{
  "model": "image captioner",
  "dataset": "photos with spoken descriptions (Open Images, Localized Narratives)",
  "train_examples": 203450,
  "image_size": 40,
  "crop_scale_min": 0.5,
  "horizontal_flip": true,
  "color_jitter": 0.1,
  "cutout": 0.4,
  "tokenizer": "word",
  "vocab_size": 4585,
  "encoder_arch": "mlp_mixer",
  "encoder_norm": "layernorm",
  "encoder_norm_position": "pre",
  "encoder_activation": "gelu",
  "encoder_mlp_ratio": 4,
  "encoder_parallel_block": false,
  "encoder_inner_norm": false,
  "encoder_patch_size": [4, 4],
  "encoder_conv_stem": false,
  "encoder_layers": 14,
  "encoder_width": 384,
  "fusion": "cross_attention",
  "decoder_width": 128,
  "decoder_layers": 12,
  "decoder_norm": "layernorm",
  "decoder_norm_position": "pre",
  "decoder_activation": "gelu",
  "decoder_mlp_ratio": 3,
  "decoder_head_dim": 48,
  "decoder_fused_qkv": false,
  "decoder_bias": "all",
  "decoder_qk_norm": false,
  "decoder_layer_scale_init": 0.1,
  "decoder_parallel_block": false,
  "decoder_inner_norm": false,
  "decoder_positions": "rope",
  "decoder_cross_attention_every": 1,
  "decoder_tie_embeddings": false,
  "init": "torch_default",
  "residual_init": "none",
  "optimizer": "cautious_adamw",
  "learning_rate": 0.0017,
  "beta1": 0.95,
  "beta2": 0.95,
  "eps": 1e-10,
  "max_grad_norm": 1.0,
  "max_steps": 10400,
  "batch_size": 128,
  "epochs": 6.5,
  "lr_schedule": "wsd",
  "decay_fraction": 0.3,
  "final_lr_fraction": 0,
  "warmup_steps": 520,
  "weight_decay": 0.1
}
Rows from block 3 of the image encoder of a small image captioner, named by matrix and row number. Rows with one number belong to one neuron. Each number is 500 + 40 x the weight over its row's rms, rounded and kept within 0 to 999. All counts start at 0. Numbers have three digits each.
After each neuron's rows are labels from the 100 images, of 14976, where the neuron reaches its highest value: "responds to" is what is common among them; "patch colour" is the nearest of a few named colours to the mean colour under the peak. Only what is clearly more common there than usual is listed. The data: photos with spoken descriptions (Open Images, Localized Narratives). In brackets: how many of the 100, against the usual share in percent.
# fc1: MLP up (encoder.blocks.3.mlp.fc1.weight, 1536x384), inputs 77-153
# fc2: MLP down (encoder.blocks.3.mlp.fc2.weight, 384x1536, transposed), outputs 77-153

fc1.604:546492391561526510470486501496503471487539554524444483486461455520589474457525497478512464515524415432480521432436509473425532531446481446528454509530451464524488511488495512519461507487448486492494505520497562510537505495570478561
fc2.604:531494487402542533501538417522513482550491475544458443478451499459435519365535523493497460510534516558377494569556500562496469501560506509552501555548425387468522456544542504491485545513506611446492434529457522492528498440490538467
responds to: text has "table" (46 vs 12.8); text has "wall" (40 vs 20); text has "sitting" (37 vs 14.8)
patch colour: pink (43 vs 9.4)

fc1.556:528504400533518492506482517523397520482572517554388500506471424503534481464551506469509488465528446444469491496480499474387500533480510412545452493489426425504487562535493519541455496448484502485463502499509546459546504489579522534
fc2.556:491524465471534528501549422543515511539485495544488422541444488459421484378577535463489430474501481541373524531556543548519466510542500492563496556514423443486488495533499492493495558505465595481473422538455510484504497432555556454
responds to: text has "table" (39 vs 12.8)
patch colour: pink (43 vs 9.4)

fc1.384:467531457394495474485525508503426465516492546528502485511502476504473478503555507512446478540428498429566524582499486485437461404473497379609542500494487464533469502531471494525531522441482482492537482505441462516511527485492522495
fc2.384:550553448464545449420518457448516436455476523516498437512463497516452502456570492495511468529524481472552498553424498503457480503445520475551502520520384430523404493535474397526519516536467566524530457534514481565491506375556521416
responds to: text has "trees" (66 vs 27.7); text has "sky" (58 vs 24.8); text has "grass" (49 vs 9.8)
patch colour: brown (62 vs 31)

fc1.378:531500418565492504462503460502494458392533554512429465496455466538568530449528504473507462478558427489475513418473498500385548507468506463535507527470428494510513591550453505504452541513440516536490492502514538479529509496625500508
fc2.378:568467503421518506503507441549554492555463466504438416487464496478449538389478495486533458498549490522394514605559458572520494492524517517559499544515397399455548441480565483506497557506480625438481428564477495531498476426508550436
responds to: text has "table" (38 vs 12.8)
patch colour: pink (50 vs 9.4)

fc1.131:554516368510531476444479515484434531526581444579506528476512500481513513491540494474527521537564384490488497483444506485502522522552495508465435524560472482496564464505470505506454493473444464457465452491472521403544490471513512490
fc2.131:518558488483517471458545441561475550571504512432484453489570502456397540430484494513503400515484559537495504547520452524506481536523516526487548504501569473436458490501466449504462548483510567504501398525534524603477495468431457501
responds to: text has "man" (28 vs 11.5)
patch colour: grey (66 vs 33.9)

fc1.623:464522496496501546517494522523461460461495465509469494491550496508494449517517547564429484515473493446550520551525566530478461472434549437505504426473435505459502539456468541511487485444545476546485543397518502507512487552612522501
fc2.623:477527504460484543518532386520550575466566525515453433534533467499472480514500573450464424513489522496449576474423504528469560473508433488526479569497511536493507465541484489487405553470510543501511462540485472515485494549439543576
responds to: text has "sky" (72 vs 24.8); text has "trees" (71 vs 27.7); text has "road" (33 vs 8.1); text has "buildings" (30 vs 11.1)
patch colour: grey (70 vs 33.9)

fc1.133:417503520530535493450464514485536510503464594537512467510543513476520504543462553518522438461530512517547469494504502478541514529456492488559444489478509613453500505412523476526518505521587464557554515496489518546507381484508453495
fc2.133:468458511488489453564553514445499488562462466485482467536536501483332539470478464509506477545468517505476464520515480463533508488528502560510500552469588617462503474548537454533470554510502607482552467475536527467483489471478482477
responds to: text has "trees" (76 vs 27.7); text has "grass" (25 vs 9.8)
patch colour: brown (61 vs 31)

fc1.106:465488542499525507564500454523450440502534475495502452510478511527497527482500561475438468493405540482506519548528536523485522508503499502536422517441443454540496562582441498499509516527460475595450522457524573538499521498603523491
fc2.106:502536441469446561592509545460605476531519489448505455493425521460496591457450476540485518556529516451546482521462502573511489496537442520531518517583431478516491541486588529510522498493532574462470549530504487480518412465517538483
responds to: text has "trees" (75 vs 27.7); text has "sky" (60 vs 24.8); text has "buildings" (27 vs 11.1)
patch colour: grey (67 vs 33.9)

fc1.351:524489456550494546476487493498493445468563524590410478466467401526577494457516474488511486493517398453484489424500499479411523517421576442514482520458474482484509514496454515484459489499448493451492483510530530527559530485584502514
fc2.351:548514487424543517495547440512537469557506475472459467456476489469409551341508515515521443522515517534388504571561465540488504492550491553536498551529443397456510445514560517482466513527509622462472433525471522549512495464505502461
responds to: text has "table" (35 vs 12.8)
patch colour: pink (27 vs 9.4)

fc1.296:473507537435496472625519512530491439518506435516510485511486517514480490505441517505360502538416560530539575569567507480475513454491526482542493489466475403501479480520475503554525492484524495569472553469546565503503523498553539491
fc2.296:465537444516435532524516523533551482550520516514453493456489545480483499479451492525481531556529564458624484572489547512534539522524436514490552537552481490557486446466566624509476544509537516500459537499455507463523480479495555475
responds to: text has "trees" (67 vs 27.7); text has "sky" (51 vs 24.8); text has "road" (41 vs 8.1); text has "buildings" (34 vs 11.1)
patch colour: grey (81 vs 33.9)

fc1.469:502488521438493526547500509513515408498554451533488471511460480524484512501458529493373491529453554497528525552541512486388485427451478469553486492484455436517485483522485477505517518464498505526445521496536581438520522485595549509
fc2.469:515529442543448514544525524511549497520532523490457473498480560481423542470422474509451479555522555464587449569506551529515522511552432507507550545506480489559493517484559644492485564491555511476429530483468533444501498472528542457
responds to: text has "trees" (56 vs 27.7); text has "road" (25 vs 8.1)
patch colour: grey (76 vs 33.9)

fc1.224:532484415534504536444492519525487475466588511580420485454473417512560510465530492496512445509516435461492544424485489487430520538423539449534460505474466481513505508481462511504462478476470499490470490515518533526541521495575495498
fc2.224:548507447414551505485538424521497505550493495516468434446474478480429503323550516482519407513520520533371533568558483535478496508540503533526483556535461414459509484522557501492479540512513597457462415501482535530518521469498514449
responds to: text has "table" (32 vs 12.8)
patch colour: pink (32 vs 9.4)

fc1.282:500563519547483489530421461484477425484500593393504474503511481501562510571486512520458510497422470484510464493454481505515425511532452517488533478450512526461549579510472610455517536526480504542577519530468461487499470508500474535
fc2.282:459524462498522532465483511556521524560496494460538449509544561472460522504473423522523533543512502498516503531418464536521487477538518563462481506528411457444575435503524503471486439554518478478554475477472474497555517496449528520
responds to: text has "two" (27 vs 11.2)
patch colour: brown (69 vs 31)

fc1.766:507504429491484497561505516521512428521494488532568488554569484507515462562584511527484483479488532504542504493473479508461379371509469503563494369482522504503495550484486490505533512435559471536501520513509528473558422515537523466
fc2.766:517566474485538481574522524579493511538498481549495417577505434494450544488516513486505485513535540400526453512491467477471491455462499460547508433467556543552479545432498510511573529456478556550471448494527441512529485542509497530
responds to: text has "people" (46 vs 21.4)
patch colour: black (43 vs 14.6)

fc1.141:503522514472491500465515503493505541509553430488550546523614539425503497519539518574494572521502466484558551515455475500495488467576422500431458513496523442488480457499445501448579503463467500456531498470416579518426491487467553484
fc2.141:489553482501538487457509507528455584584477476461542472478492512472412543508443527468511494528518426524455482509537492516548516473541427544453481514512574485507540410562511472467478500505532514446507442497451505488436495455391504532
responds to: text has "sky" (86 vs 24.8); text has "trees" (73 vs 27.7); text has "grass" (31 vs 9.8)
patch colour: cyan (62 vs 1.2)

fc1.104:440477520499461520460504545542533549528525484528506541507582452422476510499568492593455517499545486457509538520531514488488499478493451421500491494521517442502459439473472544513512467396514480470502494477458537468425502504460522473
fc2.104:509538531468509428491534500536438468502479495425466508498465475533441513425484494497471462498457504492466591424570531500448456446551499540513469461476511559520511430554459497471385419552511448494477445462526543441433554484460489545
responds to: text has "sky" (51 vs 24.8); text has "plants" (28 vs 10.5)
patch colour: grey (80 vs 33.9)