A small image captioner, trained from scratch.
Model: 40-pixel images, encoder arch mlp_mixer, encoder activation gelu, encoder patch size [4, 4], encoder layers 14, encoder width 384, decoder norm layernorm, decoder activation gelu.
Training: cautious_adamw at rate 0.0017, 10400 steps, batches of 128.
Rows from block 3 of the image encoder of a small image captioner, named by matrix and row number. Rows with one number belong to one neuron. Each number is 500 + 40 x the weight over its row's rms, rounded and kept within 0 to 999. All counts start at 0. Numbers have three digits each.
After each neuron's rows are labels from the 100 images, of 14976, where the neuron reaches its highest value: "colour at peak" is the nearest of a few named colours to the mean colour under the peak. Only what is clearly more common there than usual is listed. The data: photos with spoken descriptions (Open Images, Localized Narratives). In brackets: how many of the 100.
# fc1: MLP up (encoder.blocks.3.mlp.fc1.weight, 1536x384), inputs 77-153
# fc2: MLP down (encoder.blocks.3.mlp.fc2.weight, 384x1536, transposed), outputs 77-153

fc1.268:492527508471475538478484486533533460482495569461503500511554495477520521545487476603379575431492498488549520427499476468490388473590485517467555485533522486410549509523409530498576501480519491504601502504405488434475496548484490473
fc2.268:531495485483523467513418520538568456450523520526469371495572507505500405519520464507493471473553507405494539490482520499452483461491499444506512432488536531515492539429466499471574526479500471513523488496520499542549455543556486502
colour at peak: black (49)

fc1.683:441514469530479486547532500505453461479568521538465542500445514535471514479438529504464542470482546452433498475533533485419478441582505487518554495451518502486510611576454509535582484501583523469478569418475438409459517578487514493
fc2.683:555474506479544520499564548428549498435480509585491482569499490499408462467468443509463486459488540532496529396523454505501543513507524493499498560548566459530521500545526505489447530540459517485467487494535554544444563501518550483
colour at peak: black (58)

fc1.615:560494439556483467580446478480404464416552530550446504462466432529562467463529469479542521438459537532482443507455582525453521551537540460529425506406413483553464622513475499535448484499509491505473491533536510490560518473545541531
fc2.615:499479501434528506525551436532483483565420490505456426461474462459402490415527535480539425477471499535420449536498492493453424468530514520543498504576450484471514464520482466488498518549456634531477427511433488488518484442515548456
colour at peak: grey (64)

fc1.382:481634488565535437541445481507458492438473567373468521483476495493540506507482503471498544484510487461492471463534507501505475507490474455486529508503508505500633498572467611484545494508498524504564603474493485504522488518482595495
fc2.382:428529544442512501535515545516523468526457438478510409423522466500469462560450493477493493546525422537527476462443485454503490562488487520404552504501478492544470455513474501520598422501530545467555486483519488462518523489440541568
colour at peak: brown (68)

fc1.489:497536488530522521491495532519499464429474488483501525486583507420522415530554490575497569476516479477495526456506485529477483466469524418571511446509484503434517545435521553585444501443567409516500495506492543481541428575600485598
fc2.489:500525476512445526427513529487533547460495527579537503474470504487528534570500519446513454483512417514503597469457539457560600521527459472438491487494499548490585518486549519534411528522456480528478558486574478513556513508441515498
colour at peak: pink (32)

fc1.670:491489465489463584484450529550495493479506493512522510514503452504613429527547511512519520479493526501494491496509510486445432463454538480564458431492455486540483468425465523530502427449557485482469548527552484491532503480593509484
fc2.670:536570556492547511450492548464461547519507561395465555455474522512523498468461454554436499450421541509493540530566546484461525461509468439442483581519510513574459538556462501447432459509501549466451525440458494549459498524506475506
colour at peak: black (40)

fc1.712:405572478441457491517579483502491517504477518563559537499504527489502507484516484503445586461538552527492500475462468496418518374532421502597471517508496418526495513524466516535545489476524535524491524548477486493501494517474538499
fc2.712:544459523497516529519507466482461545499498516530475511454545503488550505496435422475496489491525552522505515536480438561493546487450478531543487537502550453568588517558499625422456559494547476511457474503495507557476526552493500473
colour at peak: black (38)

fc1.71:497509450509463548557484492471379512449537504520465552525449484514532452463526508484507536514478498439417484531496490510444491499555546472493516496420471496500500583505464531495467493482525491471491538499531478480523521510522571496
fc2.71:523512494471528533501564512487538468463439528472474495517511497478392467454538512536508441458461515525490510436537487539441520498507506516548462511521512483508506471519470514486475623536479572546500499532476538550489541563483528498
colour at peak: brown (66)

fc1.160:491517505521514512476419476531495470433474545461457532470530465486607417512517567504463499525432463466494566506501507547495477480492527452483505502405475531456584494471430589514475473506473517528570541504489489541466494571534527477
fc2.160:504463446513404448556538443563475523536490581414544500508568500453541537442561522505420474521526463542508511516487519473498501455495460510442484465481615445518515521532509479557491515482496561484499468460449552545503437551397580509
colour at peak: brown (70)

fc1.511:509511458480499565449511556596510528461456569507485594463568440419495439533537508629473542446551482441526556457498541499453488525535492519480461518548480438468462536413432512513520438446491446498516501548482581490414452550472490504
fc2.511:504531482472486605521448498486418476488526506591525472509491474511515482520560526520502449466479525549470489563484559506526516494481489514496519530435454454468555570505438501506504504423497508555493547461479492436567511523601561513
colour at peak: white (54)

fc1.721:531496423535514491473494485480535436384489509553474561482505471505484469528531521520518536471505466500467543456505522503496528519502518430550519491477464540534462548426525504564506473478492461588554498499506571519435454558485478495
fc2.721:602424458465477560539472559461565496533493586608480470477570530569475522542417469572485542506446546511555497555546544493530550513489486463479514521444533544534430459491495480484513449505508516532490499489494537488436512497442474509
colour at peak: orange (39)

fc1.471:435516461505511576516487526517523503515528474579524557513531495417574443555530537535484580515528495552491458506453493485526434437501490500500529417499500501445558530449497564518576486454524456453470569514455506450453400514546492521
fc2.471:505515564487547415528477546566489501558431473445447515498492523452394548484456503543447597561545484523505515453449487452571498501522516546505497513539501539459469501529530452475482466548530522532567447478493515521524532541437452522
colour at peak: black (37)

fc1.197:510536517455510578469531521553557456501550510436454501507519438500511461496503527555425497554513473433538529493551526505420461467511505428513472489507478462449518473483467565490513479453498464491487558463495591474460495526508595522
fc2.197:577510522530543479397510437459433501414474474519512520581496496498503430466502475424559477562500512545470526513482447489457533449531528561471458527539457521520467508458549418497473438474555426500439471469542531558503546480489490503
colour at peak: pink (31)

fc1.270:396619517487544471528503489501484563511486514479557521520497484432479494532523534530431496441517504471492461476472547443517476448531475482498557510530529505416551491531476540465604488476522461477508553442419450451468442566486526509
fc2.270:477498496501524432477416478462538483533461521567454499497518502438508468528427499447496545528540512519550439475446463472543451514575498511543472477546546484544570452515483540409511545548521520477536490471485446487592476513489414518
colour at peak: black (73)

fc1.595:443501549432487482464510454500480518516496486521529471470545546430476514488433506475409469534442500542563511499483516504521528470530462535551536532495524461443519524585515475506500495539485493513480459402463511521433496477486470509
fc2.595:505528506464441501551547508534549545519499492468489490466471532511377617467490511487495471577517540509476525539542467478489514476476488496471554500573489468504435460499543466570504463445505555535479498462496548531495457472535498471
colour at peak: grey (64)

fc1.745:481543485534467523560497451464466490427545493445458541481470468519579487453460507485477551506462455482430532529524522554410518517515531396502554497378522535505567500554448648467460452512475486505487500443489490549513475534499532555
fc2.745:479516561429573487519551501500506500527516454464486503452479445502341522486498481489462458525512544492488516495531474517450542505511544566571508501548524494499467480515481469462467554531529505530497460502528541554455557547499514514
colour at peak: brown (79)

fc1.127:417531474486480536473511495476512520501512502498549573504500499486532486477522518517476561482562496505470532463428481519451536379539450496488468522557485421496527558529465550503522531490471494552485533535455498474454487534503586523
fc2.127:525495537467514483517514464489523521489550519539497519498559515494527498460469416447502476486544541535478550461497408553525509460490491539507422525549507422526532539594500552505468550481523478502453444534499512547472545466514468477
colour at peak: black (38)

fc1.613:519476539436480481450544479524537541508520507494459506507561507433489489470486498508417507460448507493569551481473503465464506474551354522500515536509539455501479477537460475498541512500487499472527488484384557493379480485481479505
fc2.613:480541545494514520526534498527511540502479488482499489438501500488337600470466521496464535526494488490506524462533488502536547499494500498466555510525565463481543391530512460515474470497464539487476452445514510508479467468443470488
colour at peak: white (28)