A small image captioner, trained from scratch: decoder activation gelu.
Rows from block 2 of the image encoder of a small image captioner, named by matrix and row number. Rows with one number belong to one neuron. Each number is 128 + 24 x the weight over its row's rms, rounded and kept within 0 to 255. All counts start at 0. Numbers have three digits each.
Before each neuron's rows are labels from the 100 images, of 14976, where the neuron reaches its highest value: "responds to" is what is common among them; "patch colour" is the nearest of a few named colours to the mean colour under the peak. Only what is clearly more common there than usual is listed. The data: photos with spoken descriptions (Open Images, Localized Narratives).
# fc1: MLP up (encoder.blocks.2.mlp.fc1.weight, 1536x384), inputs 256-383
# fc2: MLP down (encoder.blocks.2.mlp.fc2.weight, 384x1536, transposed), outputs 256-383

responds to: text has "wearing"
patch colour: brown
fc1.66:141154148128121137126099136131132088128152111105131129121098121114129134098120143129120158132093127137142087082097106185191093100123112114155134134060138090149132125104100116150099127146138141133141115090153154109138161145121124161146152098140099120143136117109135140126126127122129130126143118116129142154139146118073120132134119114148087125158126118109147162133113135107147164105086
fc2.66:119152127176125141108118161134145094147153128150164159136152123146105127125174180134117114133111120154130123191114108164144095142128138110112203147150158135166119120163124096156111142117138164089142123089117130156116129180132124103170154124116142158166150181151156133119132157134125152157123126123078102085140141126199147125111126105182150144125107147132129123157129136123168174165176

responds to: text has "sky"; text has "clouds"
patch colour: pink
fc1.760:125128102082124104115129133149187118116079115111119118115112124127134154209110110139138157119126132149124138132103116128149104149192133086143142147148124126124103146107122076117144118088110128114103123114163149141136116104122156112134127134078109126166132101146115138122119104123052132138127130110140121138129098140112154110129136113130121114138129085092136121140081113136090117139101
fc2.760:115122116137107184169153125148146124133114121127099135141126114109133108210070184115121131142127111124124140170094133122138126153172102102156141116131121107152118109128120127111146171133143101079089177121117119139157083113099096061142107145114124145148108150123131091142167124073109168096091090196157133151105169143140101098115142116132113146083147114161148138135078124133174096146097

responds to: text has "trees"; text has "road"
patch colour: grey
fc1.372:144129109139131079120111140114176135178092147164149095126150111117095137151103128161125187099124149146120162137155145127184131112120120142132147144136111152116146141129139123106115125173159137129123118106110142148097155105095188128110162138122109118181146076117108118182141110117117108112136120165073092156125105129155098115125124145138145150121112091113120146131131092150153161127100
fc2.372:136123117139119131145136138150123146109134137144076098082154107168107108162095151128155117139152153112106140134148119132119160164129100139163111153160155082087147125142155156153048129147156101111143126150111114148101130127095162136123092173097133118138145116113113110174065096133158143137132127123102098132141145082141116080177136130127161130146138092126145112140110123127106137138138

responds to: text has "holding"
patch colour: black
fc1.210:108092136121127150168142105129105087141102133139109106158129127118145128094126161123122127125147156138115108095113126129085123070142134104119144111094117132131151143139135139129134174143150148140100140103109147138131096124126134124104146090198124139131099125101137115160150131151108124098140154151104127139109125098155132148129143129116134169107117151149120133118120093144157116106154
fc2.210:119167143117107153106107159158127132127104160094138073116116110108112129100136101117118094144115124180107093134079144100140101127169163161132154133077125155137099112125086122141114134148135151168135121106086115111126122150123140124148140061152123124129169118114147123162174166112125119144126123135152167107100167144133129096115170111114084137135123135137096135122108108086162081102117

responds to: text has "trees"; text has "road"
patch colour: grey
fc1.347:100094106196110128156132140107177118146106136151124120122143126110104129143125165140128150070136156117121159136114161129141141124144123154140144114138117132117200152111122118119105118140131128122099119107104120130134122125123149122130141150133125141127121105168092121204192109117123130113141117222076113144158087117162130130124124117146137141115061105108123144139127110124154142145125
fc2.347:156106117137124166115152126134103138073178115094097125110162073168100096140098132122137136116106127100154134155139108151119134175145103125134121148160167098062158126124163151181082134137159116103151100150135113142126155146108152166112097141091111128130162139104137146176081100160135107151154140129125139136146158114130126080181177096140148160145138105130180136134134114118133164136111

responds to: text has "holding"; text has "man"
patch colour: pink
fc1.68:117150138197131107123123137134116114189129111158143102137118109140143156120143173123131148133135139109106141119112128193136117140139127097151125137140145132127152169112094144132161115139110149185128120097154122146135135132129132184146146147102121135152117080125102199150129121130135154165239137134124125131130104158130122118182109111188101086121124114068158155148141148139132148164145
fc2.68:142138092121087160116121142121131121146105144096185192137096097138125103119095137109133086087132097156119113090104086200148097105072104151138160111101156146092126161152096103102148105154129136122172131098132121153148104142126104124134103112118146168104143169118155091136185190129115130148105098091139100115130120154151156116146079149157109106107177163144146121189145138121127131091139

responds to: text has "standing"
patch colour: black
fc1.320:113141077138128126128091091141130096110146140108142135110093123144158121113131123096091099102114146121152108155121137135141121149142141116175076110083096134082142113090132131154119102063131102123141159093183115133144139136117127114125133118135127127110110139128129122125131103120144130124127130139138165154139139154061164143134153092129116091117136134115173128097089126121101146130120
fc2.320:101132111173100135150148100138121110148144118132120123140116131147153080077115145125092141151123130137133132150151150090143123136165144108090104150077084102134121152127173118176123135110149121139183174109144108181112123166095137089116144114118138139158122158117155159119104119132117147154120140151117140127126159148113163119108160130126093176099144128115155117124139123139114150144117

responds to: text has "sky"; text has "buildings"; text has "clouds"
patch colour: white; pink
fc1.133:104099112115110108103150142134153108158101137100063155118144126110132149183126151126142135129111119154140150145136130126135146110173150112134147107147151067121122156124118068120124105129103065134073115106157130148172156093127121120109113160081118143164095107170112123121134108122082140156129140098081093144136148146150165130118120123155129133110095123088139114137087085152120124177137
fc2.133:140115133111031146146148127145137129136128131125141117099138127000117129137115132135133145132133129128134130154132122091139132149140131127119135084128144112117146098130122129135137126134123094105133142134138104138150135122103105116130120139125123144133123157133134024131101117087124124118065115129151133137120159139128133100092132124136129162033153111135124127121067127143156105135116

responds to: text has "wall"; text has "holding"; text has "wearing"; text has "man"
patch colour: pink
fc1.266:077141148193131079107131157113121103196129104121136127117153094124129151137137191094155171144122162111112148113136122167136109126113125122132108151131156151117156139105108146144158128150107110184113121123147121161107125130114140149144139166106139085152101083116111180116138130131158174175166139127119144173118100158141117112190115127163125126116135117092147157145125144150094130146146
fc2.266:171147116123114149125121148119141113153116137108181153119098119155159106114086106128134080121125098150130128106117081226133100126105132112150159121119171134097107141142131110118157138139152141127194120117114144163121141137148106137123113105120144153107131183145157102137176193121121089137101082095144115128128131134126175133166109163142093113118166162105147140178147152125131132100135

responds to: text has "holding"; text has "man"
patch colour: grey
fc1.529:143143149143126138119117129119100139146140122136129130084100096109148138132133156114123182131108113106139152126115116214157106117114120134166132138117135100127121138122101127137130117145102136124133104117168137082166181141117136226143136136108109112132130112131128153138122127128154132137155114113125136184124119159096123117171116105245125090132135106139119232134147130123144166148106
fc2.529:133138113139115133122139152128150109135140137161189181135138117132125109108124141143115142087149106138142104131107115191139094101109144126116175129147163154122133138145118108136145140141152150128145148089169145134156125173119147103147101137156136147136123153151150105113172173115142143161136117123141110123135155135171149112127134095187107102119165173133144128166132163114149138124145

responds to: text has "sky"
patch colour: pink
fc1.232:125117109109118132113136141153201106145091121120102121114124122116127149193132113145136138125109123149145163148134130133139151126204138101133144122144135080130105126119103077125126100109069076117080122120149140150143148117122126118102122149066131140175105113166111127137134110122074132156129127111084097156131126133133163112120131111143131124122099104103136118136067104142120124153128
fc2.232:129121134124043160153155132146137120124112127131126118105131124000123124155117164131129143129120130127141129167131136093142136159148113126134142104127146113138140102130116127135143132137134088090115155132137121129152132120090114082131116143131112145136123158137138047156128119076118142115073105151150140144120169147137127088101128117141124173053146096150134125126061135139172096143117

responds to: text has "trees"; text has "grass"; text has "plants"
patch colour: grey
fc1.397:133124076133172093132111142088156128151116117145141131084141143167105160173149156131119141092125184117155137128122137145158120129127118119162117132141110107131139114092138139121139156077104100123152115110110143127142143105114148154133157117144152121122149077132085128155154093124114150129152132149115120170138092117140139107149116101145128131148128091102126161119089135151109147113087
fc2.397:149146163144116135127135103110142093097112120139062130134138124140146134113110151150124092072092185157086126164114141152148102126133110141107062141124115098099149129127167145140102160122172134123143136156153142137132175126105162099171101147101097080121161112083104135136136075126168162124112090106085099113120145152176136129139122099141142088125116166139084142122114157122080161099090

responds to: text has "wearing"
patch colour: pink
fc1.432:107158166142148114123151165110153135136131110134122141090109134125118141160132157145188124159106126171103167145125153137161125128135137158167128125149163086106127134111091107093096103128127075145094107158121136115154102138122162131103108137125138091130115091119117123144131133116151124147145149126098155126128105165121120121130110152146133140125100083125123158106101135124097085155113
fc2.432:113177179109192127143173147156138104112092135183167117135114129139144128151110133133171134152140122125151107148113130200140138166143153080155121164158190128099153130141161119118120136144138151115134113139107141146133148107158101187173111120101161122128074127134109107131157141114129124100144149148142124141114113157093146163131141145132138143143111126115100187141139165103107112150091

responds to: text has "wearing"
patch colour: grey
fc1.755:080151151166144091106131159080118111118143107092155121109094116143140178156155132104150151157119128159116142119132152152135111114115113125143082096120162126117144136110109133154136095152131108177109111134135110167156116115149141210113114137124126053135116087125105149161130139151145139146209147149109167135154115142112118133168086151175118112132119089128115174102106154105120147158133
fc2.755:115113157102111117138155151156134135102129133100144139129146133115097156113117136152175091154131120087084176139133132169102100126115124084155117126182172119119111154117152124118151128153116136112136130157104121161121147144127151122120176121108125142104109133098128082164148158122148116125087110120139136113108104136099171117141100133117163138112112141114168152138141128110107171142103

responds to: text has "sky"
patch colour: grey; pink
fc1.710:117159127132165091122082139121170142123112131151139113113108117136139148140137123164106185122112118127149142134144135118198118111110096152136132177114114139114126156128122125123105113144162132131133101144135111112109175124119176146082180083170097090169164103134129110132129136125133107094142157135129095149141133119133123145126108161129144161126131095125109146083148111105119119096063
fc2.710:118150139136122102108080149136148149150171142124143105132135155121141171111151153144134131148131150109112128129124154159144149156108132156116099161137142153171137152142163138146118127135148127141153142137128142117112113132143160154150186109140130064156138126134114076115123129090144156114132154146121109153140143080116126114108114165142140188151137092103136116157142127152124162161139

responds to: text has "sky"; text has "buildings"; text has "building"
patch colour: grey
fc1.83:134145087166141081116108081101124159126115107117145148140147119133113166158139097155089135052134113127119117146153117112132108120124160154138073112139073140097135166108134136139106137045133142130150088116126123111125098118108148151121105126121117095140157112130116125135120065148131119088132129138147126136121143154089114171122129106138135138120144084114157127120141144110096139127148
fc2.83:119157151100115114138130117131133148167114127147129084139099158107188100096119118129100128156144157147140141133123133113155157105121110167143111134158147137149104146120130144120149158152142137106131173146165148110130091116130152113090155125177114093146176118111108076111160104136172105149114143136144135159136159097125176135129132129125138147093156095121174122099158116147132093142149

responds to: text has "holding"
patch colour: grey
fc1.19:135069137114110112137129118127104127196143155103117114144112107102182152152111195113156111150142142102111089076154109176113118095106123108124107093119154119160130153125117103122138097150158122133128123090161187142152175129130136152096135099132123135117096102112131138118110135171107146121152194123139173155116124143123116142133099139163039104117106123117155130134154086185146127113112
fc2.19:143128111152146106126165148113163134146128137138133139133135107190122137144132149116141111152139122130092123150104128144139118128097151146115160122185161162125111121150123103141155141155085130147127136098145144135173131142151108134134126122150190181129126127107152141141127127154139131129174159150118188106117134117177099164121138126161164140150118138135097138125137107115155148135142

responds to: text has "sky"
patch colour: brown
fc1.359:130102133133135145184126095120123127105159120158096136146092151183179115103127142134141127133119136090122099061104106134112141126134091097136125155134137127169151143098155132117139154136157140139095173139145104128133121084181151125147124142142138138093081137189130145123136126149141162160138166135131164109179137091108100168127129119129085084133111132137120121085134143095153130133118
fc2.359:148092121116115131164125081134155127144150163107123087113146110119164129117100158132129108156125156131122105133143089108017162154142111106128123130160157148159134103128141158118137080175139148101123161133129133104142146130150166110152124139142121111127128152140144133117104138112145187143119113089137127155137151103126104102107124127113116139103150163141127097173124149144129078084139

responds to: text has "wearing"
patch colour: pink
fc1.200:119148168141159108109126152108159139132134108156123133072119178132093131129129127137151138145105155148104173134137148146148138158123131137191138168117142147111138138103119102129097130126134110147126105144097132124115094133122171154130140102112126079145108088142124132143128135114116123107155121142109130130127122164144111145194112147144135155122103081111128178085124132122110115122104
fc2.200:089131180107132151124146195144091137105143149166184124164116121130144091116152110145194139130146109124159127122154101201115116146100135080163133127146192139119129157122126098125107096124120154148125108136120143141130139136144115137141139119138140105149081120145106141137157176123125114123132173116139118144144111115105164178161114162129157133142110130089118154162154174117143123170138